config.toml
arch = "jasper"
model = "sound classifier"
dataset = "acted Russian speech (Dusha)"
train_examples = 26041
gain_aug_db = 10
time_shift_ms = 100
n_mels = 40
hop_length = 160
input = "log_mel"
spec_augment = true
win_length = 512
targets = ["emotion"]
num_classes = 4
norm = "batchnorm"
hidden_act = "hardswish"
depths = [4, 8, 4]
kernel_size = 7
stem = "single"
widths = [96, 96, 96]
loss = "cross_entropy"
init = "lecun_normal"
residual_init = "zero_last"
optimizer = "soap"
beta2 = 0.95
learning_rate = 0.002
beta1 = 0.95
shampoo_beta = 0.95
eps = 1e-08
precondition_frequency = 10
max_precond_dim = 512
merge_dims = false
one_sided = false
adamw_lr_other_params = 0.00081
max_grad_norm = 3.0
max_steps = 22600
batch_size = 64
epochs = 55.5
lr_schedule = "poly"
final_lr_fraction = 0.05
warmup_steps = 1130
weight_decay = 0.0
adamw_weight_decay_other_params = 0
Rows from block 9, named by matrix and row number. Rows with one number belong to one channel. Each number is 500 + 50 x the weight over the matrix's rms, rounded and kept within 0 to 999. All counts start at 0. Numbers have three digits each.
# convs0: first width-7 conv (model.blocks.9.convs.0.weight, 96x96x7), inputs 60-69, a 7 kernel for each
# convs1: second width-7 conv (model.blocks.9.convs.1.weight, 96x96x7, transposed), outputs 60-69, a 7 kernel for each
convs0.0:508497437535555456506689503472390497508426489606386480426531479473452531546461594477589361515532388492504380382522518484468460508576572465494465396460485488503570508587550479547449495352548461552532463480495522
convs0.1:479462574507548494456512529549469483526503490462528530531409470456490506439583479534502514498439407504487455429591368465524419499328524636455551521477494520517465612494474467568534434476532433595515524498451452
convs0.2:471446537495429475500491555428496666650469548511449412516571495522515475455461425487537475434506501489494374560512389506507483517543485502493536569532478508531523501530492615511444478463418447489553511491502554
convs0.3:485535587470514507510454489501400521587541463449473466534573440492560585472492470439449413544513519451492484367469548482487534568490505503524489448531470550549408480461441484507492526520590415457535529570553604
convs0.4:380531527509505509496483480551408582563559517614572553549478531531464478527471565481465503531470472460493554577594524464461506620542455493405526542475513471493508422393503526444470450491501526470527469482481504
convs0.5:511451536551503531509513505531499442480535677472650481543575502482416469515525395475484525428444469408516425390544416438472563511468451516534551407540466534506433512416489518479472430477507505446530513501517522
convs0.6:519516431389566430562467522550506466536452427530553521567393510447544551516562564532529459515521482421510525496465517514548471514460498511482494447586469538459412536416479441545527519421457427543490585561517492
convs0.7:509498513472431405440416485521474533555423445470547485527486495509451548490491464413560480477475478559474569501664483430460435494478516433449483446482471390457499463532426435435543476557486471453401564468475456
convs0.8:533583454406448420477427488439505551468474505445467512462478461556515506545497420479528499486480535484551468505503545528548568486453400503466453462536500478513537490549472501471525572546543419554567555563504467
convs0.9:420570447516534462507589400434464520648548618494547398469494569500537522506519495557559487419465563441517578448495496465421506481475535531508503552426461499483572442468450480461487551494573502540487562500457476
convs0.10:639545560587515441525547471442594466521574360561545395654406524472405458451412458534520447468492552455473462442397530488532497488426420486533425492431536483524487477626501486423500532519496566481472500541490431
convs0.11:535578497503470506508414556526629479505508418477482464533409437546502510460489524541588482541543528491462492542559520484462518447485537518532464503458508456550469537574514526448483503546516575455524546479524573
convs0.12:453482477544531473393674532457493562457522554583393461501398536404495487489506518509457518582583511620606515504508558427475527466585516577472493457528541490500501578492411557538421524576534526536413562560475435
convs0.13:467587452497436461515532493482496379434521485487524547452509441457574493473509511511527477505535593504503572429516525474525514480500533523508518565473444383452503505538526427421568409431509642590406475462506510
convs0.14:500581416490454528457443478439539563510461498405538526612530510503582508460455510496547451464534526568565544469537538447490589505513502481542461483500501515460566472525385480541486382576487538511479553573510526
convs0.15:501469524505496509446430552449500457510520485422557601424560484501452509519499459544558486477493528492418482570485528451550569512531570587430489501417595502538482454536429408424543524526490552473481534494471485
convs0.16:525496445565543519495475444462525487399504476604458491498523455460462511532509467472412471566434443447476472498523480451377463516555475425459649432523488463527489511409538503467451436513484475554504516472520535
convs0.17:512426496485472471529552602480518529586527380421469437491551550492503530479508466440450518492568491478516510542480503438530464500497485535477509445513503420449453535469671526474486443455435476541513397529532443
convs0.18:506532484463387528488497443488514548507560446529459506378552512489510504443519428452453480598509480434444504488571468481456472426508470528402590502479540522550425532548449559612579555469426523565465492466527507
convs0.19:514525486442527492516430476422477543564587405494529426427429417467496510560519545482485458496549540502492563533453525484430427490558503470578545457428494481505424439471488501446538526526554402402449453498546505
convs0.20:519485529457516417504476420440495466458501499674556547474515464572474495501471445496504625549481440520460441527525531498556454473482453501427446502553440529465472473484454525544476521496464506357542498517538493
convs0.21:407459442577444448528399542457449416479450495562537494573613451585432490449533531529557476512482484566471450546516487539512622503519414540482445490526505419491496491358601453486476405564501543501489546467518503
convs0.22:475474477423493519545513481523575488407471386502579522509499489537520490494494527452509497468491438532451458525450472482502524610473509495432445474480525590491538466524574576485440435502535437494575573456474370
convs0.23:495470478439460512411488452529464536513480560426543381555458582534539422498570522454560571426561498523480559519526473445512504488498522573502472470478548571410496488492445461482463479548562523414480596442565451
convs0.24:446540538465541540450504504532515465482481511482525388556472503491497545469532581538540469496534543511525491521463413481477520485530486463546541464541483472467502497406446478519435539511485550432447495492509526
convs0.25:470425452461531506549492593598476455462519508429527395479520467616432405500541525468494503561557487514616504444469462459568447537490547565534517441491519441476495439510459440456473475534429454591490566461554466
convs0.26:507473547541508436494419503497526542450505462681389517423571454444594560465446456446526492486559551462497563534429566520378514468475465540479447566598478581503528428478426540496494582500484554503497469447494513
convs0.27:566459532486548475423533459504504455459622507456405561508435435503488525499469541475517420399493508468547605478562556463559463534435487447444538433573585495499426483611544558532431459441547456493467595480499544
convs0.28:516490456473545425533464474540544532444442484473537436596638597545561520541465483487423497528508535526467548450573408455542601579478600453477446568417553388571476527459584471347525404397560445614510453462538493
convs0.29:434475413455566577578523496413498490389563518507436466545562515611513543482496537434533470534475470530496499439463573455480618484510520526532532497502488535561561522422473484333446573524461511489452594467485486
convs0.30:590471433463496449465514508450465592492457555411616490582586380486522441474533476474559511551529510504482512540621413565540480493483503448593451616564500534530390560405412507536521505508488512458469529506417478
convs0.31:508437498461435518514504503408533489482542408506434512516605444425466444470469525499504442486500515541466560508448517537463412411544507474462489558490475423570415498547512449480503562491462416421573525470507517
convs0.32:523483568496546398494516516433475521455442372537530404436592605459440493504524578466463472572600499478552506474522563423583573493525390539447546483402531569415385564612604446564477462505453443480554521451501568
convs0.33:493464441486513456542444571492440563504401425555524571432491405444479434444475531592534496552530569540446485450455456590622391534513522446468518646549508487483505464521347425575540470489495581361471515508406429
convs0.34:625462561471508435530548600499496479472423436574462507489591608622455567494545450566436526548363504523399497517469568512438564529482502446544449482419464592506486558534507563638553547498534491591485474448616485
convs0.35:496484512467522558521476551496506491550439486556472513516473460573491490478478514514553425504491546582460424471489446547404522608503468495505479479489526568473463510368453413438543420594485554534492546517453450
convs0.36:538490465511458488446524492542503447471528519515486489444569477530602527500531572451557435448504483501499512466444462497520541377508521518448591509397562483478475457515526446455559544431420410473556481444533530
convs0.37:544564565462548481483506457451536485575435407563476497445455485476487491549473520490505512506474518516470531468444400529577459523445483595380485496404500434517598440533516563569557448451493446475487540470551404
convs0.38:547471484518558438503555416494532388367477489690571551402500589519438618476517537483491467506423553517450537570498468487583402540533556499525496523487453505525552510458528570553479538514531512479539415574438482
convs0.39:400476493522469477562570515477542443528534500415486472405427462657456475432433483486478508512442482448470408458452490487496462444474518463432500570506501488526483444567516604557483452424443524476478449429448483
convs0.40:463459409501531488556493481562440549426419467619449575555467475508585623502459501422575472459554573546544593474470497510442512591330519548616463515552415452458430404501529487423483507462476455498454506544495444
convs0.41:443453449480499551551457557507512492448578392577537479381457451558541520481483579478461484500458431489536492564500403464557570541515551466602524565498435430468408407458545532553526492445563488454528503501512515
convs0.42:463590584491654538426530498552512507570562532537455461394536380518485491552565491480494482528477526546515512504507489467429450488497504460475458431563405495434416631562538518452537492533546473513472444600579512
convs0.43:462503473506455442426433470497490488522522509541465470479503478501530533479455437416444546576482566487462530562456419503560443450570505479507477516482462511530474528629451462462518464553501484382604559438558492
convs0.44:619516466418525485473445520497430485353461476481459458524511586461524559466418447493456470501482473505528522546464368588530522483432365505620420597510543527521519530472491429516495491593454551536489501536540552
convs0.45:558561484550485556537436511512448528548471424501398674447532469464471450529476581548527432500505524576497532508508435496506489554426480465526506502541500558464503468472449526512501570527510482471524465502563511
convs0.46:508491387592497457509436493465478546483423518452585373542423544414429507505498497541486516427437514490449491627605383621538452534455538472553604458464480480557498503545510591458455517505505521541575502535429504
convs0.47:452499545482530566489495556479387461501582494540485542426492434473567523459447528536596440553482507540444495552537517447466535490448471543524450393456526501404517515446402405385406500461607529424513543555413464
convs0.48:506421477517543446532510557431443504404505491639345557479475432545515494524503433561568513547496456460562583495494507386451464448480458486518554555463490567550533543480494461579601430441564466477555470537583478
convs0.49:461494479457481487490498542405593473554559467537454510513484450467569522618513409509506518530512538450482466534469585455470457508378568549493581576577448504454584546417515482435479569498559571533514554547404620
convs0.50:555518525608520476493507531463519598412593389540374500544528526495550569591523588523473550427456440540481534444522417503543477560422523532533410634484404552570437487502541445575567461505524535561550575531509485
convs0.51:539414507483498529423589436493450542497459470472456533504622595511495518432496549476401532496564565405493496506532468494424518485623478422467445466442520453526509447485611471556577460530575424508521414483490464
convs0.52:494464445600488484480458519496438601639508559421461442454421368516420437502467467507477486485575481488497433521536584468547516547542494480514503504492505503497416479501502431433468504435426456487547475518541452
convs0.53:466495501508522535436511510464533530503466556539510522525444395529451489543481445407454492554508503515481540542403472633590501500433545479359556526486506464495564523549472245458517565566635456541576442496487435
convs0.54:486444578479482503415496542458505507491424393417487479488597565390462494560568499538505669456450523407381568495494481515451431420500469457501570581505465498450498504549549506516514536392571422551538528501503487
convs0.55:564517495510488456521478564578588482533512409527389537516447536516559582521525485404579530488484484482542506558519451472485513470422544496398510469463471570562539526573481482459479558582565482494489427538452525
convs0.56:513471535380555487533452474477460408487493520506499467474422555445480465436538533442483481430562439458489479550404552561530516455570547445551487504528538498447539532521551495515486440584476536511551515523584444
convs0.57:455514502521485528473477523549572504412490463477605474426426492566515501532493520499520497475591548496474504487471536538503452474496440530528660447560539400503584487533431498518484492524509517544473454457359476
convs0.58:520548518470502499482544503561496460442489481457537444465422399471488451483561496477516595472437526518523440493515438478496571531452586615426521485557529476508555510492450442469508543482517481495504483604503544
convs0.59:531585535495492505455557450631502570463496443461504441508474463433462554554510519573519444557465524503444475425479489483470547453500533496472573628536476418447544533489441499522490459444482455513548553488437546
convs0.60:498508483550518534445540505422475459432433657582516476414516450498438477496503459492532526483489484487481575598542590569581484535529542472524515508490572517472451426404376445494470462571584501502409507462416508
convs0.61:487550455570521474588464654471567447472527472383540505536494527505571473532532513378505469524485417407496479562449484454494463410559526477468437516572458436519472542516397538515493478579443495545452421523535557
convs0.62:428527500485520505491462514481517568535486493430433506577524424508562414459527413503434529490517553469478537539509429497476370510507462458520437590437534494505571502472512510542469461480525500621497446446441509
convs0.63:470524490395382452470514553574572543386516584526416447589447458549467503515466447512532551496458446489515568547489509452478508490451493520488483489486451574545474502494596522424482481453524539483443450505520473
convs0.64:465530505561486468507517468400497523426596425566408540496582455431502487442484544539499535508564449528465574418439550404509514464429557552474549491481525490475505472506460430465531460531538422553429433534404569
convs0.65:470523469462511397421433447431545529453539491492438405573459500482579599554477411540490457486541478486518495536519530431568509492433503439439536578474643553536596340520429413490450570462515536486476501540460551
convs0.66:484484516530506461551526469388470484493466515493520501418544546432487510560548497479475507543465470549421480497502481489507361582549550544481427472486427477534405495564491496447536587518572478537542541407493519
convs0.67:510537544562495507424492432467477497428475521486470449505476442435512554520545489497438449422487460487512533482491468461543523474524531488486522478513463490520445490528512497574506527490501463456454474474463451
convs0.68:428461529470558568435474496486517514532337583379549499467498555478531456449486537480517383468539527471469498452527465474562616484533436516453404492533478500471588442504606578412425507518558552446474452463528467
convs0.69:524428493439532518485512594445567511492575567468518439540583479547496509435428507444413488439469462560573476408509528542488450483435528428497500420441512527538530496625534456450479559469496487470483494485453489
convs0.70:491439504605487463441500503532519517498489353650388641479492439443522432526482502468471506525560510523468489524441554545376553454480533411624473474473517488447503513523503381481466465562516534460657498489466461
convs0.71:489493420450440489553558517486497486531435368429480537545418536483463498546495450547460410567482501387554539399441424559374508513436532409544516402472459585511544464477473561549483570444508443493453492581515515
convs0.72:539566518542455461434405524494505437630470473491548519517425559559472593573520441566523464453458447512510531438445413447485558520403480488551432502494515511525499546490545481480522477504519508528436482501529603
convs0.73:543469501527521531409533523445502498550477477434390461550433545535485475469473605545544497488504504513482554539462505495406593405506619469605389476492412509529535462469520559530465494475486484416500535567530532
convs0.74:537529486471477551555559607505443539407466539460514481531444453456510477539493531497544594541489448501527568634550430484455366483596546509430495527447464561490595521540519572560574483505468565495439440427431616
convs0.75:504422565487460588552503374516404509552459600479575421474439448481564467550508469426452512496485493448533409484531511459506570559520442437479488451505454561530472382578569457435488493539463555522538567497433489
convs0.76:463531499545506511514566497487500487493467529564434558655470505497468538493471515505511529459596512467410466401439586494449487470488393521655529421453489535445418526473448473403516482567490458520466514541547495
convs0.77:488532494532524485572444526477509476432462565444497390529527478504406441496400463484461467537544471479505576493529489478517544465497531531448478516519466466474411375551662488385512510505605497498493524477479462
convs0.78:464511352500459419593489366565382567496515504466432510474482565462487468485503599528505407485434497492459478497558438503486473506526448587579439498585494477549468544640542438524475437563415410372481607593457493
convs0.79:505572535545496465474521565497528487552483455415484511421515516467528590527473531496514577452558527479539493485363492458434420506489549464419523506456449459466448488546577445450514532599520494481543516545494641
convs0.80:539456502548481531527500512627532493579427479482463564549513478569594475517498449527500410496386477568544379524483361549555489487481467413472508606521418525383542525442632470541471535438479522488512453531445448
convs0.81:564498535454475524492435567469509460515496485384664452494461555525420545517465476526522492486480479522493505472525546542559500462503554475440493542506546458523533452445472607534512473548474528500467526503521628
convs0.82:431570498568526453525438407480491451457374506547390418446454442455379479573446403443512633434452535507502546484441538548478462607508517535442568546531533511427443558461581460482596555485479477550544460520478506
convs0.83:489455530500473468500494415483481534519447489576433566483572474473519425537536471491480570511547547513506533564498522477523578498465557597613555429476463493539502518507425478460449530585500511449447515493574550
convs0.84:496620541545544464475558466482569552492514426515490479432422450514494462491543445514490498557534554489504491435589602514481440519419327467561449464523503472541524533459390487474515491429505554520470442505477583
convs0.85:481487473479439541460671464555549480494485432617454448475506447558435446543391551550595485497497455458449481406462514505440517469560447532586427553480469522556465519570533484496609405505477507476512415469534521
convs0.86:473417482511549534504494389405591468468566600508561376587398459572504461489485443497602536534559476508447410500489587503493521588495497438536499512411515496546475519431551429447437475532493463464450514468492478
convs0.87:453457439440483557452399465601496445576460449527471470556454503412438534408547541498518509603508504384487546465522538475485479581551432510423598451468543419481497534400416479574542495525534460513533482640455485
convs1.0:528493514437501455495414572537531469409462490517557499618502492494565536471529547466538525481471524449549519498462447559397453479615571538536512325379574450511521434388439496426432435522344483413522522591455544
convs1.1:554549523500512528485482452558499567479488495611511535505543497517554517610406496493474444541445538612569541512509478389562540562508517574579524490452517593445417518533478464518525490528511491444433463453497503
convs1.2:494465431515499463476478469443524487457533613517448490530568568449510503526534463520490524498528459521517535535550540445420481556563518542550438462504383465521458533496495536503562459496519496396476473494460551
convs1.3:544511566540517516514467409571481461552576566477431568483435443529584459487423445538473595528444504522444476476601481479468552527489512463559540570503491526482485480540500476456426446495550545461431441493532489
convs1.4:401504479501489443476464478602519513425536415412526631561569582495482458405500599515487547434602438431508497531484547492477541516494459536466406501501502474463560441452461490544432432427546534497431557561466523
convs1.5:466457397438503512488512490522461500520567579522486509436604447513447634625482555520473532478563560615432541544498565546502466521572426479574609539480433498410424514420457549460533428575511522476487527465549510
convs1.6:516418506532461379485534523455410537525495561562503545486494439542501440478486523575490491468491488526483556539491541516532395506599531452476448369562535513526500537485458503468528567572479403509509456484555545
convs1.7:528543469525504489449471528555476560381563562527525540470484480534524514541450385557437537508452514616441544520514521454590459546557477630609437470488484486569506453549563554544495567422580444466604653417518526
convs1.8:425499514556478487488471476504586460450510465498469504481464458547520524504580491523539541534441451494487521410609518476549551546499554531545566531561584505435537397403588498537566498484493509555499551564533539
convs1.9:542463418483546539516483457457498532444562514505448488552572484480423461475486487431509446447387573481491530504488480418521514471451424449518563481479518477510531550492468450505496487513501385496561545507501483
convs1.10:532504452509442505471494526593623418480448556510402614524429500572586508473461464504435586492462437542476456533443442559569465536467495529549398490426610479489470461498463450574422581498565542438485574509459563
convs1.11:460507438445430370503551523429532512579532412583470490534544564538471552464458507499493516493472511459472521476516511530461485520529517419433490494508537524445517532502534536530513485489503396533481486529566580
convs1.12:546521454583582513526550426461531477363460423590470474633478446445444515502483474531583528568616598563507411425466516513495534514529477522481529380527498491576525474516514471497519495523465433486423512403480626
convs1.13:443496514458455464495452505480572553520482484388516537592525446447575545536554440470483436482540545519473502474486546517525464503514511516501484544454530487540511485469459461527473486468470494496507522541579498
convs1.14:416533448518477490509540457489408508546521545429477504455505506537419405400518448558506542557493467539505505505438463546518567531423434339465502483553480582439482461471577457577484532565586481586586564476527450
convs1.15:466505586569484401478478559456552504485441466506516400492543558449490513420424523430465535512472520448513460520512510526474505479533424461394509458438455585274553562465520519595579510533500490451428486557489511
convs1.16:476526547553572540487576543530616494396505566478445437573547510522539441572500499416519489526442495526408437506552609465468494424515526483478458531467468529497538501423456486373527540471520454498559517495521435
convs1.17:592534559483538551522572459366442510568538554490412516487417527497480600474528558490470501515573555565474505487523548519491535453534579493507573553553533493497512507496503499520497523523474572593483485415403445
convs1.18:436453491531527519525603514541518501456464556385528426461518527463472467522468509480420572543598487480515386540519547433478485552462347573594536481531538489484517454486516577502542477452484479534600445535510390
convs1.19:576492512426447493555486577547434492507521356428449487530492489520472491401500478524444519458504498460482450486546512490530480425446527491469531522455450445524523537521557534517546519509443513618471435505623530
convs1.20:522436550555596466557525481486492511463499525491434459602491571551519485474525627528475494444560542537483519523522503526475421566475481480516573425520480445475514482477520515525509507480495450506523594489468560
convs1.21:510526433499454518536428533501481560494494533427537560532500485582438507565502455441530552528534526411450590554443464439584447558448438532469481522510382462526527395435527506474454481535586532419550449435551496
convs1.22:465422526451445530468485556521452577516483499474522543501519477519502502480520562510583509492558551554540509534443408456546565459437472494490433533421551532494431504537491462425490499497624456569554473560469451
convs1.23:517460482501532486429415469471506530530382419489509570385545488513506463548498538491457595469480536502476550567439469440491618501451561429457534473464512490514426518490476464455401561539573460473392560417496533
convs1.24:449465508481585469403379497568505554476455511489439568446474532509515489466493483533445509572574498552501545443505441431510513445420493421466502499506404530568485583491525475468488501478438518511459580543512546
convs1.25:373381415470425542545531542546551478411465454464505541414450417569500509480510552407643536537437432516538554544524497519500454513627605453460471540546538480541499501507512538459421501478502451598545580529522491
convs1.26:424509531561464450473427541517465433559487576528491428585416576429537377365408503509503403535471501593524473543431530493445452516457501555562454438540489477457511468630446471518528457502463500555484532448565465
convs1.27:505432419518564453452522478557503524477405416429466458501422526466590494544529465467522461470529502423456551543511514629452509468541516466462451478491539507459446519548553479512511480411451466558395533511485507
convs1.28:457483475538536512382468459415548517461478593696524546487553598461582554550407574472519485502490456550453453503490443578599404429478534372564455446447571526484528460505478519493465440626548467455479577550514480
convs1.29:479508459491528519508398423520496529410549590517562552533473468591430469428478401492551520535532521585524441491456509481538499514509502526559636530537418486410457489528538502488447533445535420496452459398473623
convs1.30:519458523513547466533533503458506521481538483574576497449614439560531532476491341464400499479476524413510468497461495465574483476512541467537503578531496458473430539580518489517466489424421541458572489544509537
convs1.31:476488501500578586542509415469487497457504416528600458485352428460495578533479429477485481529560496488514484483512489493510455575432451518540458531541570584496485468457510484511556482489482559452524449439473534
convs1.32:499463523538517469422494535522536518529469549562623514511493483493512654574582447460562505550449552458527589480467487510518532406433385464420479486473565471500546415457462476531535482602571537548479504448502551
convs1.33:449513521516536607497474508550592495588554500438555598617436538505544544487551374495464513637521582460391492569457492475497474519414481510518505522362510523579472450443453444524536464459484550445514509416500629
convs1.34:618466496463474575477420436490457441462450488531561386511429565497422382429490635483513578580518386421474467455451508425563495416422506419456459542413497655554482479408511490634533515572538451426397485466464452
convs1.35:489590430523449529533477414545532517597497464470513502478460594473484452567479406591457522494483459458471474464537528528538434510466523600457512432469368449516443595461546525510442483533546439490602393452514532
convs1.36:477514493530504446494406421383449472424529495413415410441477481481545578499500489521470497453510400467504451516526433500500539461433445524505546555534515523515513546509516479528537502555376411490454500565512413
convs1.37:524519585470522393364390420433543510517517546404460464541452499579545518472474492442479386544520471447457433505515541485497501384490377395430494568487536404563519446493524449438517594510560562594517572558456512
convs1.38:399385489494606492478496505493467571487563490371487541527490665536435441566495577371514561551504493504493485438523484419542523505585483459394549537564541529587491703491506472564571427516523522419480418521459464
convs1.39:480462503542565595524547500497455474478506471463492532460531397550526491427538529424506452449464552539567453402514556540553541524536555522533485467498544511455500512443530454414523659482529566466494578544494431
convs1.40:536462488508508457452546566555417485522504551523520545584459551559515516569525523500535531458490485522564511469508493502493509552503508507581513506499535487513537514553462487521486494512462479465532528481446461
convs1.41:504448477490462556509509389590488395476505537473441556524471517384444521515525419549541517496533519493508481553472465577572509559406513481506495415501491422456588436580519557457525566512530433458622422531494505
convs1.42:436429443337472469643520606500414514534564532413509477558591492363536450582563481451500530459382514461527429465531490465480493454533497505522590475486473460536424554422518539514563528481458462551447472474420474
convs1.43:475482536574572478497597414478540570477346513459475469520531560576629576521456523472489501493507588531468443550544502553637520428439509410494516493682621577461496481481486527552549451498482505549490541567429539
convs1.44:495540560436430527496545513611504529453520513570514475453441582510446552461440536516566513510498576496433548505427495436546421503494537446485535494497517517517443448480540491525526561526523553530466532522456508
convs1.45:477612549561574617518500489484479488530532452379630460501434467572482434462473548495548511488485515416527515481465475572463514441466622517440474558506429499567623483481442532319485540495518511471475530477480476
convs1.46:437532454506487519606572473476452591530514465524542555438525500574472497506512477536574334411564509469507478528519630454524499476556505476588501542592448559528496505486503558492523557480510482411539386573505493
convs1.47:592522492423505554549424492510499492506527449427606450545388452637543516547476577551535535445605502558582536463578510574537473472500532448501513495427474510478477445442520584529480454551657441433473361526495483
convs1.48:453401437395487578530493562475509475498348483483498525652390493372504503500503552485463427480531515587532528453544503496508485525499623548524473585422542600491524540506444477608577520516522570451396490524427543
convs1.49:503447467510570516468555572425523413538517549448488407526535507482473482421529448497666414560505481586462437465462502487447457443477485459508483495528501421498433413484484471447592501521535640488497513508569557
convs1.50:466443661453403475474524482570420552372504541550575419459462483617448491460468595438553567393493472650452551600402502519436542534377590536511457543444656419421493507454544455576580481517543530518496537517439517
convs1.51:425511521540574420530496459507374526514517631599507517449445498562683557515582484478527534492505622497550529457525493537384441547554530501570491524557483453506563516493543464493506546641511442508423427464502496
convs1.52:444533464516476517518521522483523510440505418509493445465533349561508454461524497479507513555408495561495461473561523507546569495452427506454429468497467517548532435516482476508496421451539491528535543547462441
convs1.53:576610554562505543578478471386442545463441479532500514606594590493437467490442450462549514476573489523474520485576489415462456587599497480481481475502573477500625581470601414412547498439495556485450552543449551
convs1.54:525575564393462450480556508476544550618580540496502520461467512500603498601463446510466507512448545569508450453497503497427554502626506540463505466539404460571544520525454546400484565527538545550528552514578489
convs1.55:502560566568442398478494506529520422437533500557489410510391464530509542590656507540471427431428425451489547491537490555496496462523569625537477393538516564458463420479562598580486464414614440431601494504512556
convs1.56:571450557488457565534471549521528417485502418568407432507560490507450475461518536445368493511433507491506498491531442478497508533557435449459487462570464532600566474484483380549516515456531473599504478449540436
convs1.57:534503507521534546511556439403380534600524470504507575505523472548497493492508490424556466422424529580576481407415514585490449476532444523518517500530525485456588502621506506500407521567476503534549522458383475
convs1.58:530620507477493425432495544475482391421562477419505511472476468523525467508511566504544434500515506448501566478483644491451471484597423458500459548584517508528450483463429483444545578562537483580471463461459491
convs1.59:486497537508529543542550476522510537426551440426469494491501564379500525505461498463559514629544363404441511456439554485508508597531505521586547574438409478541441501426499504502514511517503387512458536551472526
convs1.60:494492578543497499496482442523558515444455446501435414500566581510504479506424535453393427511528464513537501513567448501482515465547483473534473528502539477443453511549482418499561529491555494452483479528513520
convs1.61:399471551553517544507447489416621469572470448549510480496494421550519538509614504584525472550485419554527507481518504539468524482426490483443480409560462551511529458499518517545521454449533456505537468486600575
convs1.62:466441542493442534473493504575468492488478392568656543439423534460510501447484538495506498547520547491485465537513520417486531547510590486495494499472498456551619466525573554495488561548547460578466512470499487
convs1.63:531484440504414469450604473539547445534545476604403509462410559447490444541494502423524452484515512583479509549548497500483513544529525517448438518493515477469545467453504463489502514463497470550520546530445537
convs1.64:541479489463516483504450483563540420417525550516514428485454499514578430467561515487555551477533423494594505522593490472430463551514511519483524445512443506497534530514494488535411491547524503524598486438533459
convs1.65:540489513509526455529594558497451489519520368567360452496521510504506532480524480493475525474632492493485541567414532435432538477494398552560542486434585463533484527555585584598663469465497455463533429468435543
convs1.66:436419413455642534555434473526614523495534487401466449506545537551479521532578624498506522535487430515533493467478536540436473492491513464542501498485441444583479486494571582485472540576584574558427513517386444
convs1.67:442468428507416385390549517437499585485442469577577516463561552429477448493493506588447430477496462453501576545526532498535532565523477512510547452455546450480523503434433445370439430476546573518494516471469485
convs1.68:520490460468487541559596647584559431486494552546473510489537413467499493529507475471532489452593472354544474559563465566490549402544545496467491436453502447540495490493458558527480532588564511527557544480461559
convs1.69:567496545459490455537384440486499475355505504480530474457532403452519485564524571574502531553551526453481517459528512498488500487566597419485480454631429489514543553399592523543496436549360446541559607573499527
convs1.70:505437502527521477547513533507581552516566524495496469684432535503498450443447403449451492492490424558405478561590444507536461458445524481526521518534441473513459490428449411587429421564489441426609468519481497
convs1.71:493602496625504531608444422470517527541388470479518484499546556422524493562484517468486494498576507382512564452453439474428537487527527495529458433528527481404376622510499588458542606456420495610453491512441551
convs1.72:488514497394405450581426584509531435507418486468464519525453509455510521415398438460491480458559566555529516389405485526461469484454433457432521500479470558408472480484489512430471523523545464547504563573399507
convs1.73:513523559432499492492454513401562528485473502562455443484609548551554468511600482477560559527599481431481484489498452535457561514494636407522546559459440395414487487519458459554501497531476518417464557544530511
convs1.74:514477496480451462530466458528440581546559488485424460484559485538477507521457446520427514484436474402481442468489501576543569463593526487471505521471437513540496513459498501458463402430435572494522563453545548
convs1.75:441492485479524511546564529436427546504551433532553468399583505511454508483519495533447469508540538500521503481542552528495570464487434544535511506405486429523537558549507376456546440485508503531589465447503539
convs1.76:539478515477498547515507555485606551507417503593489531491517556476522486403523513476482517511558519549407451562479478522482505510499453437576530477555509450420497495488528444559424546546515466542432458489549503
convs1.77:558484447466449480503406494582559498479509470523579475380529547515440426488450548618535512399460470470497542451548469417492597441448512478568578490456420473502405499489474497555457413511493465526484485429472526
convs1.78:561407524580457614509494441540479638482455505518479378447547468461437537517517442502611578514429431553494481487466483499489575523548577531452437574464561486417505468624477442502548505483534519416506471424529469
convs1.79:590505536454453537407471534516431347421510391425476462468491603509499486411469486502578530432583581428537513517475537556481468464465551508554497484562493569396573518545514569534399418502397479511506471541517514
convs1.80:496569443490545389502451463488560514488594450508544543526538538471438355419493503537417427475493631518515480418487527447497538556502451533539476533556445516519440569506571495463627508585508538545473511442407455
convs1.81:518545554480496544444530511579564516605512460557494617439531429515553441367488522422536554456488488510534478483453557545523419496479570528464514473449508435509472449510536514440577441464430549492457535503506491
convs1.82:514531562553610517508557471532598519553499469454428417440517555510511496529484459608520510490448521505521543519502474492484547453469487482475441473487484574478468478546511518492556459484503480478565548510534546
convs1.83:466525560430462420491524426526495489540477533502497497526529588509530529501493488497537510535513503479518471472413478545593579499458554517475522544498549412487490534535512492487497519554419471553543568628529512
convs1.84:517513426555533532571556557489528531640522390397516509540461443520470544572457488481501513519499490434495567522424491472432496523502485508521569579447473528560525545531509566497456518506464475500494461527475494
convs1.85:463498561553552481546438531509551533378531589477537512474452510573609578512527505410472489368502552446472438534505517545482511526437475440551518545483474555488529500462471449558541551495531480460503467530422429
convs1.86:471524569462567561531595473488493532637515439540447459452573502474409540430427525350434466414496454536535484523537574448486456466523491453453446563550570472481530529341491449459532500562525445523430571490394497
convs1.87:497469475537474544515482482516563529499471484478404533442424521561385421516474421506524486586503513528505510530511427566578554438505400441415537574458402550479457492480405570623549597469602407414703474569606408